A small contrastive audio-text model, trained from scratch.
Model: log mel input, encoder arch jasper, encoder norm batchnorm, encoder activation relu, encoder widths [128, 128, 128], text encoder width 128, text encoder norm layernorm, text encoder activation gelu.
Training: soap at rate 0.0042, 7600 steps, batches of 256.
Data: trained on read English sentences (LibriTTS-R), 124.5 epochs.
Rows from block 9 of the audio encoder, named by matrix and row number. Rows with one number belong to one channel. Each number is 128 + 32 x the weight over its row's rms, rounded and kept within 0 to 255. All counts start at 0. After the name is the row's rms in percent of the matrix's.
# convs0: first width-9 conv (encoder.blocks.9.convs.0.weight, 128x128x9), inputs 99-109, a 9 kernel for each
# convs1: second width-9 conv (encoder.blocks.9.convs.1.weight, 128x128x9, transposed), outputs 99-109, a 9 kernel for each
convs0.21 116 [143 104 129  95 160 177 119 147 140 118  99 139  98 110 158 175  73 151 161 105 113 199 196 149 129 162 128 100 130 143 186 162 168  87 123 149 135 143  78 158 124 160  97 132 102 184 161 133 115 102 134 118 102 120 121 120 148 157 105 178 166 113 160 116 133   0 121 128 120  81 133 129 131 102 129 105 102 167 131 136 172 123  87 104 131  71 104 106 103 135 159 126 158 121  99  84 127 125 133]
convs1.21 109 [108 100 115 105 100 144 104 139 182 124 189 131 141 125 171 176 135  95 134  83 157 144  22 122 157 163  61 131 127 134  83  76 155  86  99 138 138 153 122 147 117  63 158 156 135 148 186  91 120 142 103 162 132  58 134  81 166 113 158  97 122 134 128 119 124 220 114 131 128 199 138 149 106 127 128  89 126 203  86 121 172  82 111 118 130 144 127 149 136  83  59 165 127 130  71 139  99 160 142]
convs0.22 087 [202 151  97 123 111 161 173 119 129  81 144 144 183 149 150 130  97 116 160 134 128  77 123 196 126 118 200 135 145 132 129 169 143 112 101 142 118 138 148 134 133 175  75 118 167 137 154 175  76  81 130 125 112 127 110 148 112 124 108 114 138 126 120  85 202 219 134 135  85  95 115 133  78 119 144 145 143 127 121  93 125 110  78 135 148 103 156 128 103 148 134  98  72 120 116 134 105 143 128]
convs1.22 094 [124 126 105 128 136 123 227 148 110 175 152 132 113 135 194 132  78 128 109 204 121  66  97 105  93 138 122 159 150  92 143 128 120 114  20  85 131 184 155 101 130 123 115 116 123 127 122 100 103 128 109 149 159 127  87  90  74 120 102 125 110 118 118 117 129 170 154 116 125  48 159 116 143 128 110 151 131 155 133 105 116 121 138  89  87 127 138 150 124 128 124 171 116 144 203 125  78  87 141]
convs0.23 104 [129 164 114 100 129 115 128 132 137 106 143 115 122 123 129 142 121 166 134  94 132 145 149 130 125  68 123 125 137 120 127 130 135 173 108 122 144  74  63  85 118  88 123 103 157 140 127  47  69 142 182 134 174 151 129  99 144 132 117 111  93 119 152  96  74 141 125 186 130 122 123 113 106 135 186 150 170 126 146  54 158 167  53  63 123  96 143 108 101 123 138 111 202 128 141 187 106 139 108]
convs1.23 099 [128  80  96 176  85 135 121 104 149  86 139  62 172 134 116 111 128 151 119 160 128 192 113 126 124 161  57  84 118 160 145 115 129 161 126 112 125 132 188 147  98 144 129 137 113 134 100 120 112 122 130 171  20 126 175 165 130 132 157 115 152 127 117 179 135 156 130  49 133  90 162 177 133 125 138  99 137 131  93 119  97 131  72 183  94  93 172 224 132  87 127 110 176  88 116 127 127  88 133]
convs0.24 105 [124 103 105 103 146 122 135 152 130  72 129 131 199 125  77 174 121  75 103 208 195  98  60 134  97  99 134  77 107 128 114 132 130 128 150 133 111 149 152 113  92 100 115 127 170 161 114 135 125 123 134 121  98 133  97 131 148 128 102 161 145 113 142 113 154  63 101 137 131 137 102 156  64  46  86  94  94 128 125 165 213  94 149 147  97 154 109  88 150 141 137 121 151 128 134 141  90  99 118]
convs1.24 103 [127 136 106  97 132 227 138 131 102 144  48 135 141 166 119  69 161 140 125 164 146 129 148 121 102  97 123 107 123 141  79 132 163  98 129 108 101 116 161 189 115  94 138 177 100 125 196 114 160 129  67 135 174 114 129 131 138  95 158 102 184 193 134 147 110 121 109 137 130 123  95 130 124 175 194 205 125 163 150  43  40  71  88 143 129 149 129  85 131 129 176 123  65  99 157 163 149  99 120]
convs0.25 101 [118 132 120 113 127 128 142 109 124 129  47 105 166 125 140 125  98 175 132 127 119 130 134 115  92 134 153 142  68  70 182 108 121 118  64  50 141 154 101 107 103 117 132 170 122 125 126 108 122 125  93 103 115 116 106 101 208 148 129 127 134 161 112 142 153 149 153 187  65  68 108  62 114  83 119 132 143 131 128 145 130 118 111 108 160 107 112  71 110 146  96 115 142 153  71 129 155 223 127]
convs1.25 096 [130 107  93 125 140 125 170 100 130 127 127  53 122 116  90 119 157 133  98 126 169 130 147 153 127 162 137 115 153 118 156 137  73 141 122 107 169 147  64 161  63  74 117 163  98 138 165 108 176  91 128 162  55 128  67 110 137 115 143 123 106 131 136 131 143 236 136 124 182 138  95 133 125 175 145 110 163  95 128 108 149  68  78 115 124 144  83 141 186 121 122  35  82 110 135 124 130 129 134]
convs0.26 082 [ 81 151 107 103 128 129  92 127 128 128 138 148 146  99 133 132  46 148  56  64 105 204 135 158  62 154 165 184 118 121 127 167 130 220 201 118 188 135 128 103 115 135 150 114 141  96 101 101 108 133 130 149 189 136 140 125 162 151 146 126  58  91  89 171 155 207 112 129 190 145 121  82 129 165 137 136 117 183 138 142 130 112  57 171 172 159 184 153 129 125 129 199 185 111  57  78 129 139 186]
convs1.26 084 [118 100  55 147 144 116 120 115 108 139 176 115 181 142  92 154 136  68 166  69 140 185 161 114 156 162 148 129 159  87 213 120 139 162 109 132 129 126 111 124 156 101 128 150 141  93  94 132 142 159 160 127 155 167 117  92 126 104 124 137 107 128 177 142 131 127 128 130 139  70  91 132 119 138 129  83  97 129 151  97 126 108 145  94  88 128 109 138 119 118 123 132  80 136 165 121 161 140 131]
convs0.27 097 [ 96 145  98 138  86 202 133 192  92 116 128 131 150 126 159  98 102 107 135 135 105 113 161  53  80 234 112 119  97 165 156 134 110 149 126  93 182  85  72 157 197 112 134 129 120 131 180 123 106 126  90 130 169 132 126 129  95 137  53 137 147 105 144 129 112 163 136  83 181 104 126 128 136 119 137  90 125 134 165 134 110 164  82 195  83 149 148 119 124 169 118  96 164 129  64 127 142 137 123]
convs1.27 090 [102  96 123  94 140 154 136 154 158 119 140  93 157 183 134 149 142  73 115 116 221 138 140 129 108 173 147 148 137 179 145 136  95 132 166  93 181 129  95  75 109  92 114 126  97 106  86 144 122 116 144 133  99 113  97 145 160 125 141  94 157 155 149 163 137  48  55 148 155  74 133 134 163 161 123 110 112 121 125 122 131 139 127 140 112 113 181 113 114 139 129 113 139  86 132 147 125 161  93]
convs0.28 077 [128  64  67 112 128  99 152 128 125 141 114 131 137 121 136 119 114 129 219 153 126 125 184 131 164  71 114 123 132 132 130 163 128 128 128 118 136 135 122 163 131  96 136 118 160 138 186 102 107 147 114 153 139  84  60  70  56 109 115 140 109  57 113 103 127 133  91  86 147  92 154  72 125 125 132 121 166 128 115 196 147 113 134  66 127 198 202 119  92 177 135 127 138 139  67 133 148 111 115]
convs1.28 080 [118 110 126 152 129 133 178 148  47 139 172 123 176 214 167 139 151 126 100 133 127 157 178 125 135 146 127 126  94 131 152 160 107 129 150 167 178 104 129 139 117 156  93 139 128 132  69 128 173 119 120 150 126 116 129 156 129 151  93 124 119  79  92 142  80 160 170 109 137 164 113  91 119 178 206 141 125 106 162 225 131 114 148 188  49 110 144  65  70  79 127 107 118 152 145 102 111 139 140]
convs0.29 124 [ 64 152 112 131 183  93 142  71 129  78 130 123 118 134 142 127 120 128 132  52 146  77 169 107  87 113 133  97 118 108 109 142 126 119 164 116 101  75 174  58  95 183 127 176  52 132 113 145  66 135 164 134 183 148 126 129 166 124 100 131 151 114 123  53  90 148 116 161  98 127  60 180 119 138 130 147 135 163 107 105 131 165 157 168 162 117 140  90 134 120  72 145 142 147 167 131  77  72 112]
convs1.29 140 [ 85 172 186 139  86 145 174 126 128  73 189 132 139 128  75 135 124 149 130 122 183 111 149 158 114 118 117 105 117 135 130 121 107 136 146 129 106 168 128  94 117 128 107 112 122  83 155   9 133 107  87 174 121 125 128 193 109 131 153 138 128 132 109 131 110 135 140  48 196 114 121 149 117 120 120  98 128 117 192 185 113 136  97 187 112 197 115 116 213  60 147 203 131 141 112 132 157 111 141]
convs0.30 088 [124 128 101  93 110 142 191 166 129 104 124 141 113 118 155 124 108 103 141 207 175 127 101 147 115 158  96 125 142 124 124  83 108 117 151 123 128 116 139 148  88  84  80 189 133 133  95 148 114 190  81 143 149 139 130 130 131 105 122 131 174 173 134 131 176 173 122  86 117 168 183 124 130 130 139 136 122 138 129 126  59 128 104 211  46  98 128 117 145 122 111  91 123 148 155 139 124 137 153]
convs1.30 091 [123 129  80  77 123 173 153 146 170 160 147  89 137 191 158 109  77 115 109 161 182  46 108  77  78 110 166 129  85 130 178 128 183 172 116 119 108  48 233 135 112 118 141 161 144 149 113 187 127  72 101 131 144 113 138 128 112 125 176 139 153 110 125 126  91  66 128 185 122  96 108  87 160 144 133 124 193  93  73 135 170  69 101  89 128 181 104 154  90  93 129  51  43 187 137 124 144 113 190]
convs0.31 090 [109 105  79 116 121 128 136 148 130  65 122 118 161 113 133 205 200 100 165 156 170 163 115 128 122 164 140 160 121 101 149 176 122 121 125 165 110  95 123 122 125 219 182  87  99  79  80 126 144 137 126  77 158 128 131 131 138 140  64  98 105 160 155 135 215 212 160 171 137 128  51 120 181  13 107  86 122 154 130  90 147 135   9 166  46 102 126 125  88 127  90 125  43 137 156 126 120 140 184]
convs1.31 087 [ 94  98 127 137  83  75 164 142 106 110 130 105 142 103 177 121  77 128  98 112 151 125 168 133 136 148 118 117 131 136 120 109 108 150 179  54 171 152 173 153 127 124 117 128 115 108 157 121 118  43 128 113 144 122 207 159 109 121 121 137  70 127  73  76 158 147  81 127 122  70  83  93 119 128 104  88 140 134 140 144 132 125 102 221 120  35 128 182 204 134  73 106 124  74 139 158  99  97 131]
convs0.32 107 [132 173 126  50 103 139 127 127 116 128 120  83  67 169 121 125  62 151 145 107 130  97 116 129 123 131 148  99 127 170 136 156 119 125 168 117  80 121 147 130 132 149 104 141 142 116 156 141 168 124 188 162 107 117 133 119 117 188 141 121 143 148 151 104 181 209 121 110  95 138 179 132 137 124  93 161 102 166 117 141 221  96 106 158 152 102 134 174 119 163  77 126 159  95 159  93 155 113 131]
convs1.32 113 [134 129 137 105 129  99  85 128 141 138 160 115 104 108 184 127 112 140  94  60 166 148 119 200 213 132  73 127 169 116 122  96 113 152 169 119 111 128 151  82 136 129  68  82 145 119 202 104 132 155 132 101 136 135  95 107 110 147 145 114 105 147 219 128  69 115 139 179 105 126 112 103 115  69 144 185 141 175 189 108 122 140 107  65 137 141  79 129  57 156  87 123  85 166 126 127  84 171 137]
convs0.33 075 [130  81  38 128 218 182 136 123 159 155 134 132 192 189 126 124 152 153 192 127 145 113 179 127  93 144 128  92 130 127 121 122 112 139 118 115  99 128 123 138 160 131  92  80 104 132 101 117 113 133  87  80 172 132 125  94 138 160 146 126 117 132 128  63 112 194 132  93  92 128 140 128  88 103  96 131 134  70 138 105 127 129 140 194 116 134 101 158  93 125 125 157 110  96 111 205 174 128 142]
convs1.33 082 [140 137 213 133  61 103 228 191   9 133 193 110 126 128 127 108  94 118 146 130 134  64 117 128 181 141 131 128 131 143 128 140 130 182  77  64 189  93 145 121 155 142 133 146 163 131  30 109 129 149 126 118  92 151 169 149 127 131 223 138 149 106  91 102  99  89 137 120 132 128 130 116 133  86  68 169 151   9 149 135 135 136 111 172 157 141 100  89 160 164 107 144 128 126 157 168 126  61 122]
convs0.34 090 [138 147 125 130 100 131 128 169 151 107 133 132 112 157 119 180 171 132 170 142  72 111 131  82 113 110 141  86  77 159 150 168 174 210 198 132 128  92  64  74 146 151 161 167 129  88 114  89  90  66  59 138  72  76 194 133 182 184 128 167 186 188 130 175 126 159 120 128 112 134 118 136 138 108 146 171 255 173 136 123 129 102 113 103 129 130 127  86 128 165 186 161 158 131  70 113 128  98  51]
convs1.34 088 [112 132 114 160  63 137 136 125  89 112 120 135 114 119 136 105 121 138 120 112 175 173 130 117 128 116 145 140 175 126 108 110 124 109 130 122 141 124 150 189 126  85 102  96 130 129 146 117 137 169 155 148 129 131 128  98  69 100 129 134 117 225 143  59 181  84 157 133 137 129 131  77  51 121 133 127 117 169 102 131  78  83 133 112  76 161 124  55 128 149 156 135  83  95 167 131 127  72 117]
convs0.35 109 [124  76 103 144 152 149 161 163  65 116  95  94 159 135 103 140 149 144 149 154 123 127 138 102 129 196 140 125 128 126 136 128 127 106  92 118 146 127 117 115 107 160 166 113 127 167  78 126 119 112  86 137 165  95  94 154 121  98 129 127 126  79 127 136 101 149 149 118 126  59 170 114 130 173 184 139 122 134 116 115 158 126 140 118 128 138 103  99 145 130 153  90 122 203 178 115 136 155 127]
convs1.35 108 [105 127 118  75 133 138 131 143 124 128  97 136 158 157 126 121  29 114 134 102 128 160 132 188 113  86  95 140 117 125  82 112 147  87 118 127 193 103  97 130 182  92 121 107 150 130 116  49  94 133 116  97 214 120 108 188  90  38 151  87 124 131  89 121 110 124 198 135 137 101 154 143 156 120 138  54 130 156 125 172 140 122 128 163 149 113 115 128 178 116 106 102 130 131  94 128 101 192  76]
convs0.36 110 [108  58 121 116 120 121 129 130 126 130  63 108  93 108  84  32 134  98 142 102 100 115 152 149  74 136 121  88 133 161 118 185  86 120 170  93 136 239 129  59 156 153 109 110 164 114  83 119 182 159 147 168  91 124 124 129 147 141  82 129 175 130 143 116 145  72 210 128 116 144 155 130 152 166 154 132 132  66 106 115 126 144 105 160 148 129  94 127 138  90  84  70 136 100 106 157 183 132  88]
convs1.36 116 [101 127 148 128 145 154 132 141 158 138 143 124 155 131 168 128  78 175 124  80 120 142 141 110 197 128 126 174 115  65 150 154 136  97 122 118 127  73 142 189 132 100  84 116 149 101 132 121  77 144  48  75 143  98 180 120  88  91 169 151 105  77 138 143 133 125 148 127  27 201 129 134 183  86 120 143 130 110  53 130 132 116 137 152 130  84  87 165 109 110 144 127 144 128 194 137 142 106 137]
convs0.37 098 [150 100 145 115 110 128  85 141 142 117  31  85 127 117 142  79  90 119 147 126 177 127 126 150 151 123 120  88 128 143 104 134 124 110  91 156 184 112 131 138  97  95 142 139  91 179 156 167 133 131 131 149 137 126 134 202 194 105 104 112  58 104 169 142 190 141 121 140 139 124 158 177 123  87 101 136 122 161 150 157  89 100 191 131 126 111 122 119 138 117  94 102 127 103 169 179 233  52 128]
convs1.37 096 [131  85 130 189 104 148 130 126 158  91  99 161 189 152 123 147 144 132 123  83 109 187 128  87 180 143  67 122 123  95 180 111 123 156 103 128  99 109 170 128 156 154 104 161 123 134 135 131 142 115  96 126  86 127 117 145 140 162 140 136 125 134 125 135 129 114  83 131 181 137  95 109 128 102  61 170 131 147 153 122 138 177 184 124 125 175 138  65  98 148 132 116  70 127 156 134  85 107 156]
convs0.38 098 [148  50  94 118 107  81 125 164 149 117 131 133 123 116 160 131 113 102 129 120 111 207 151 179 200 128 162 113 130 133 120  83 161 134 190 128  64 129 168 150  85  99  38 166 119 117 152 158 114 139 129 165  94 139 136 115  90  75 110 117 144 122 116 128 120 152 144 134 119 141 122 130 107 118 106 158 114 158 123 127  81  46 247  82 142 138 150 174 135 172 115  70 143 151 144 119  67 109 129]
convs1.38 085 [ 97  87 167 154 147 128 169 156 138 127 146 143 106 134 149 198 137 188  74 159 137  94  79 109 100 112  97 129 109 150 178 122 129 169 112 123 117 126 160 165 134 145 155 115 112 136  87 154 126 127  61 109 128 125 180  93 198 119 156 128 102 144 148 142 103 101 143 127 152  84 176  99 148 118 135 141  84 148 178 126 105 127 131  64  27 129 147 216 103 118  78 130 122 201 108 136 136 157 145]
convs0.39 132 [143 164 114  80 130 123 137 127 145 130 166  89 100 153 201 113 124 132 199 121 114  90 123 114 137 108 164 129  76 136 118 137 103 168 129 114 137 143 122 114 110  78 149 120 148 135  78 175 103  92 171  58 132  92 131 114 130 121 125  62 125 127 142 118  84 143 124 203 146 145 102  80 122 128 107 111 132 129 122 145 121  92 122 140 152 111 140 119  74 172 169 123 107 151 136  91 131 125  94]
convs1.39 127 [105  85 181 154 133 133  90  89 122 150 147  73  12 250 124  64 134 129  77 172 113 139  91 133 192 130 103 105 105 132  79 130 165  60 129 215 130 151 112 166 120 117  80  59 164 154  71 120 142 147 143 121 153 123 126  73 135 113 213 111 146 118 130 154 167 105  84  76 159 171  75 129 160  92 146 124 144 183 131 101 143 129 130 123 120 116 114 120 128 196 128  67 129 200 144  61 115 152 125]
convs0.40 104 [140 190 105 118 129  91 136 119 133 204 159 171 176 138 182 115 120 145 142 157 163 145 168 101 156 119 122 125 132 125  97 116 162 136 200 198 134 170 143  93  91 139 137 117 137 131 100 101  67 123 106 124 153  88 146 203 135  68 123  85 119 134 196 148 130 114 103  83 117 116 113 239 132 141  94 110 137 138 176 128 105 111 108 141 102  70 123  95  63 109  67  20 103 199 185 212 137  61 145]
convs1.40 104 [124 191 162 126 126  66  69  61 129  96  70  49  74 181 139 131 174 128 134 150 117 122 173 139  55 135 143 123 179 172  65 102 165 126  81 110 171 163  92 136  56 120  84 129 129 123 150 123 178 140 126 130 139 130 108 109 134 130 142 143  63 100 143 188 117  66 128 112  65 255 145 131 134 105 128 104 128 121 129 134 143  84 127 195  66 166 135 140 163  83 118 205 105  49 105  47 140 171  73]
convs0.41 091 [128 100  75   0 136  40 231  99 122 123 138  86  62 155 174  98 126 110 187 121 194  63 108 116 175 120 132 112 117 113  95 126 144 178 120 122 126 128 138 121  72 130 139  96 132 128 140 143 121  99  94 128 126 107 105  94 126 129 130 117 138 157 131 120 119 133 154 130 130 127 130 115 136 134 153 136 151 187  84 123 146 102 190 217 192 208 205 129  95 101 114  94 125 104 134 153  86 202 131]
convs1.41 094 [143 172  76 165 154 149  83  94 126  89 165 151 114 140 128 127 131 129 126 107 177  70 107 128 108 161 150 143 123 127 143 146 135 125 129  93 128 167  80 123 128 150 161 102 134 116 104  69 112 101 145 175 153 137 127 141 124 135 130 128 147 129 126 129 154 143 142 148 114 118 127 119 144 191 107 109 148 123  83 102 133 123 172 166 127 157 128 116 134  89 152 120 217 176 230  98  65 192 132]
convs0.42 098 [ 86  68  96 157 200 139 138 167  94 140 110 193 131 119 117 126 141 134 147 113 163 189 172 164 166 182 142 132 118 126 169 103 132 146 139 147 119 141 133 111 104 100 157 132 128 171 190  92 178 173  27 136  73 143 127 121 111 126 135 125  75 124 128 115 133 168 174  14 111 174 113  92 134 144 156 124 156 162 136 158 163 118 109 128 167 157  99 127 127  98 135 137 119 107 129  96 128 123 120]
convs1.42 098 [128  34 114 109 119 123 187 131 120 136 235 149 158  77  63 125  96 112 123 142  67  59 125 181 123  98 161 130 130 104  67  93 186 108  28 150 136 193 130 157 155 118 138 101  91 131 111 103 181 104 134 143  58 116 178 158 151 121 115 132 139  89 155 171 101 128 168 164 121  87  72 144 122 136 113  71 128  79 142 157 102 107  96 163 133  96 100  81 128 121 109  63 131 182 116 158 144 125 114]
convs0.43 096 [134 134  79  97 104 120 129 140 127 133 179 143 151 128  71 154 129 129 123 105 131 114  38 144 185 163  94 104 140 124 120 158 152 146  50 118  81 118 115 136  63 124 110 125 125 131 148 144 127 149 125 125 130 196 117 155 129 165 169 102  79 126 151 177 148 130 121  73 173 174  79 166 130  60 115 127 138 134 163  72 131 123  74 126 120 133 136 118 163 130 128 131 129 149 155 143 125 129 110]
convs1.43 090 [126 130 121 122 120  83 138 128 108 143 131  97 134 131 105  66 103 113  93 136 174  79 124 154 135 124 153 102 119 165  64  78  32 115 158 127 108 134  95 108 126 124 114  57  76 129 127 154  66 104 120 139 151 113 130 105 125 134  98 172 126 127 127 116 146  82 111 112 173 149 118 123 106 128 116 142 141 177 125 181  69 143 130  90 106  89 162 131 145 129 119 102 141 121 152  87 146 153 144]
convs0.44 087 [ 68 123 117  19  61  90 138 117 154 126 127 127 118 106 160 135 131 117 130 123 118 108 124 136 167 106 138 110 119 167 128 130 126 103 158 124 175  73  89 152 146 174 105 151 129 112 126 101  73  97 110 155 158 112 133 127 138 118 128 141 150  97 127 154  49 139 165  73 125 132 100 113 180 113  62 175 118 122 128 132 100 193 123  92 161 154 109 155 130 125  98 109 131 145 134 179 152 143 115]
convs1.44 087 [148 138 137  56  79  62  46 158 116 100 136 192 129  91 112 140 199 109 130 132 129 164 138 128 132 139 149  99  94 152 125 128 109 110 131 123 114 163 166 145 133 211 135  99 129 146 154 103 131 149 189 106 100 171 151 122 145 117 132  96  88 115 143 150 140 128 127 145 106 112 103 141 132 131 135  92 128 110 177 126 125 139 140  99 168 132  59 143 120 130 130 126 156 122 142 129 115 133 131]
convs0.45 114 [ 72 128  75 130 134 116 111 205 143 129 110 134 171  82 123 135 181 119 138 128 199 135 151  82 171 149 102  71 105  86 127 128 118 128 168 134 119  18 182 120 181 107 155 144 136 155 165 135  95 148 126 132 106 124 137 103 114 135 130 167 150 122 123 164 162 255 134  68 129  96 123 159 154 157 122 118 121 187 129  96 114 137 119 171 108 129 127 137 147 137 141 148 138  76 137 109  73 102  87]
convs1.45 116 [141 101 115 149 155 120 133 120  84 102 152 152 149 122  77 217 147 119 128 110  92 121 169 105 125  93 141 215  63  93 197 113  66 168 154 128 120 136 168 123  39 121 121 139 108  97 152 207 163 121 165 127 130  82 167 127  84 141 103 160 140 146 100 100 139 132 137 124 166  92  37 120 158 194 128 138 163  71 154  71 155 113  95 132 144 122  96  97 106 141 109  78 134 182 127 143 144 105  43]
convs0.46 087 [155 162 133  54 123 141 152 122 136 168 135 102 123 103 145 136 113 128 146 130 118 129 119 128 126 113 120 112  62  55 127 115 137  96 168  93 105 113 128 148 102 104  99 139 150  89 142 101 144 125 142 129 121 129 141 130  70 150 149 153 126 105 146 212 152 168 120 164 120 160 104 121 162  77 119 131  76  87 126 105 111 143  87 127 154 114 106  90 126 155 167 161 105 112 119 120 125 104 118]
convs1.46 087 [124 128 128  97 130 118 129 136 139 166 129 157 125 135  80 127  43  83  94 135 111 127 171 231 139 159 178 156 109 128  81  73 139 161 127 129 144 107  81 117 137  80 115 170 122 112  89 173 107 132 127 107 119 132  74 135 163 143 113 120 155 128 127  95 148  87 175 115 136  87 109 101  78 128 213 153 143 159 124 101  21 145 133 134 101 184 173  48  55 126 140 136 112 147 120  94 174  91 110]
convs0.47 095 [166 142 103 114 137 164 182 179 131 177 149 102 156 131 112 130 128 114 133 166 147 111  97 128 124 105  94  89 126 135 160 159 157 194 186 128 132 124 157 134 164 118  98 167 124 167  44 135  75  83 151 135 163  59  96 121 100 187  82 149 111 115 154 116 101 137   0  80 110 126 103  89 110 124 114 110 127 145 105 130 163 142  96  83 122 164 135 127  91 122 174 151 126 138 125 113 106 141 109]
convs1.47 097 [119 126  96 106 109 128 205 148 120  84  79 132 147 138 139 111 136 145 167 121 110 128 123 150  93  52 103 135  60 218 159 148 106  92  67 103 134 150 121  78 129 183  50 115 111 204  82 135  59  89 171 118 126 138 140 121 127 114 102  98 157 129 142 160 170 110 153 176 216  94 165 128  56  81 135 117 135 184 242 212 122  98 160 112 117 147 124 115 162 127 134 131 134 131 120 102 164 124 129]
convs0.48 119 [115 123 168 113 175 122  52 110 139 111 132 183 123  74 140 122 107  86 168 139 140  78 217  85 154 123 163 160 136 169 129 129 102 132 115 126 142 163 160  92  80 112 131 136 150 150  83 174 121 109  74 112 158 140  85 117 154 120 132  72  84 169 171 128 162  80 134  94 126 147 114 129 101  77 170  88 150 172 129  45 128 117 107  84  79 119 132 134 124 156 115  61 116  82  91 149 137 219  69]
convs1.48 121 [153 123 161 148 110 106 103 124 128 142 137  82 109 161 131  93 150 155  68 124 166  95  98 126 165  88 123 127 122 190 103 155  77 130 162 105 124 126 117 110  39 162 128 100 134 101 157  77 139 210 121  84 112 142 141 135 137 139 124 123 114 130 125 162 131  66 123 150 132 208 114 119 161 149   5 125 135 172 163 139  97 125 124 155 125 173  70 171 147 104 195  58  91  88 182 155 134 185 107]
convs0.49 107 [ 87 162 127 125 145 120  75 139 141 164 209 130  89  62 138 153 121 108 114 179  76 103 145 175 132 126 125 129 100 101 150 134 193 154 140  96 132 101 127 120 115 107 150 185 134 159  85 105 223 182 126  79 133 160 139 116 127 121 115 115 112 121 140 135 177 113 177 114 118 187 111 115 114 176 206 163 129 171 115 168 149 181  98  96 109 164 148  85 131 140 140 194 150 198 150  94 123 136  98]
convs1.49 107 [127 129 123 129 176 128 169 129 186 132 144 125 102  42 105 147 113 134  93 111 206 106 124 129 127  90 186 142 140 105 115 128 108 143 123 127  68  66 200 150 144 134 104 119 123  88  70 126 128 141 110 141 140 113 116 123 180  64  83  90 162 129 121 106 160 133 121 100 126 143 107 125 153 146  78 112 137 100 113  59 161 174 133 107 129 131 120 177 179 118 104 130 113 134 124 144 130 129 178]
convs0.50 102 [159  80  63 143 101 129 135 131 121 112 140 235 130 127  48 128 112 112 127 112 166 198 148 107  85 128 124  78 126 129 129 134 142 129 138 158 135 110 141 215 228 140 111 167 175 111 118 156 128 128 147 170 159 125 138 114 148 149 152 190 125 116 137 122  88 170 183 220 137 151 195 157 138 140 127 128 115  94 139 140  92 113 155  68 123 132 123 151  92 173 172  88  81 127 119  67 112 175 158]
convs1.50 096 [131 135 137 165 131  87 138 185 129  96 200 156  88 141 145 116  91 103 120 132 113  71 140 179 120 114 127 115 128 188 103 104 171 134 134 116 123 142 100 107  80 125 197  38  98 128 154  69  97  94 177 167 113 132 107 122 203 124  98 119 170 141 126 102 114 106 128  96  99 106 183 171 130 124 110 126 126 132 115 128 146 116 118 186 137 104 150 119 164 123 115 112 139 140 108 101  96 126 131]
convs0.51 115 [188 106 128 136 147 160 112 128 125  87 138 183 121 100 116 131 181 127 144 170 135 129 123 189 116 128 119 122  96  74 122 130 160 103 118 122 130 150 133 173 162 156  46 104 113 112 110 133 114  89 135 148 120 131 129 136 102 165  83 114 221  94  90 164 133 128 115  99 164 122  68 144 124 136 124 112 129  54 136 168 152  88 138 125  84 117  82 132 106 122  74 191 113  84 120 125 128 109 144]
convs1.51 107 [126 145 118 126 180  94 138 159 133  90 199 115 122  82 178 102  77 128  86 171 183  40 186 155 136 103  92 137 160 167 141 133 186 168 126 111  98 115 191 158  38 142  95 140 137 134 132 172 134 109 136 116 145 135 128 126 145 113 140  95 161 158 128 128 125  80 170 107 142 124 126  78 128 152 175  82  57  67 109 129 128 140 101 122 121 113 109 143 163 121 128 143 158  88 158 126 132  85 135]
convs0.52 073 [130 103 135 136  97 115 123  96 113 151 122 206 139 177 148 129 113 120 139 124 167 162 187 129 152 163 116 117 140 152 201 188 134 127 108 133  49 128 115 160 174 120 130 123 121 146 110  52 119 122 146  69  98  92 114 106 116 161 126  75 109 133 112 124 127  69 137 128  63 191 197 117 100 104 169  70 129 151 122 126 116  55  91 122 129 110 137 172 154 128 109  73 109 113 165  87  87 152 143]
convs1.52 079 [147 128 115 155 133 150 124  89 106 172 133 126 127 135  97  93 205 129 137 162  54  56  64 126 122  99 143 117 142 142 163 161 101  16 108 121 120 161 155 136  99 148 133 134  91 133 103 118 146  52 130 203 119 124 149 132 108  93 140 166 145 136 169 127  85 116  74  72  72 116 116 141 115 113 104 125 215 118 126 186  83 120 150  55  76 130  99 139 131 170 120 122 129 129 144 109 126 123 126]
convs0.53 109 [115 104  81 109 121 140 140  69 111 117 132 122 111 151 153 127 119 117 130 136 128  64 151 135 155 137 131 144 113  71 152 139  93 123 149 118 128  90 133  71 102 136 104 145  97 137 109 131  82  61 136 107 138 112 128 208 151 131 197 117 131 113 132 127 132  50  85 129 132 119 146 124 130 141 140 166 146 156 134 182 125 146 131 130 107 126 119 144 123 103 170 144 136 101 133 138  75 121 114]
convs1.53 106 [162 122 131 131 116 123 142 113 139 129  93  63  82 129 149  93  51 110  99  87 142 110 168 105 124 173 129 120 163 199 154  43  84 127 123  93 122 147 128 129 109 130 127 151  60 123 100 146 179 133 121  68 128 169 124 133 122 138  85 149 123 128 131 112  65 143 120  89 132 140 132 130 189 109  67 176 153  65 165 175  94 126 126 118 144 130 182 135 176  79 117  81 180 122 113 127 128 154  99]
convs0.54 077 [119  98 133  94  40 135 120 143 138 127 124 144 113 109 180 131 122 146 189 137 153 148 181 145 166 154 179 116 103 134 152  93 124  48  77 142 133 101 116 135  48 136 124 131 112 142 126 142 102 154 118 127 104 179 125 106 130 106 118 126 125 124 138 164  90 105 118 111 135 130 124 150 115 155 132 118 160 124 160 110 111 104 121 177 143 134 126  99 114  73  96 131  79 140 229 203 196 117  57]
convs1.54 077 [113 108 104 131 138  69  84 167 129 158 128 142 114 157 154 127  90 127 145 107 130 114  86  99  97  58 128 128 133 122 133 157 146 125 152 137 158 147 129 162 120 128 102 159 132 100 197 120 111  89  87  76 150 153 131 128 104  68  51 101  94 158 132 117 119  85 119 136 120 128 170 121 127 131  49  84 137 179 130 194  95 194 144 133 121 139 196 126 132 190 112 144 128 146 107 111 133 112 164]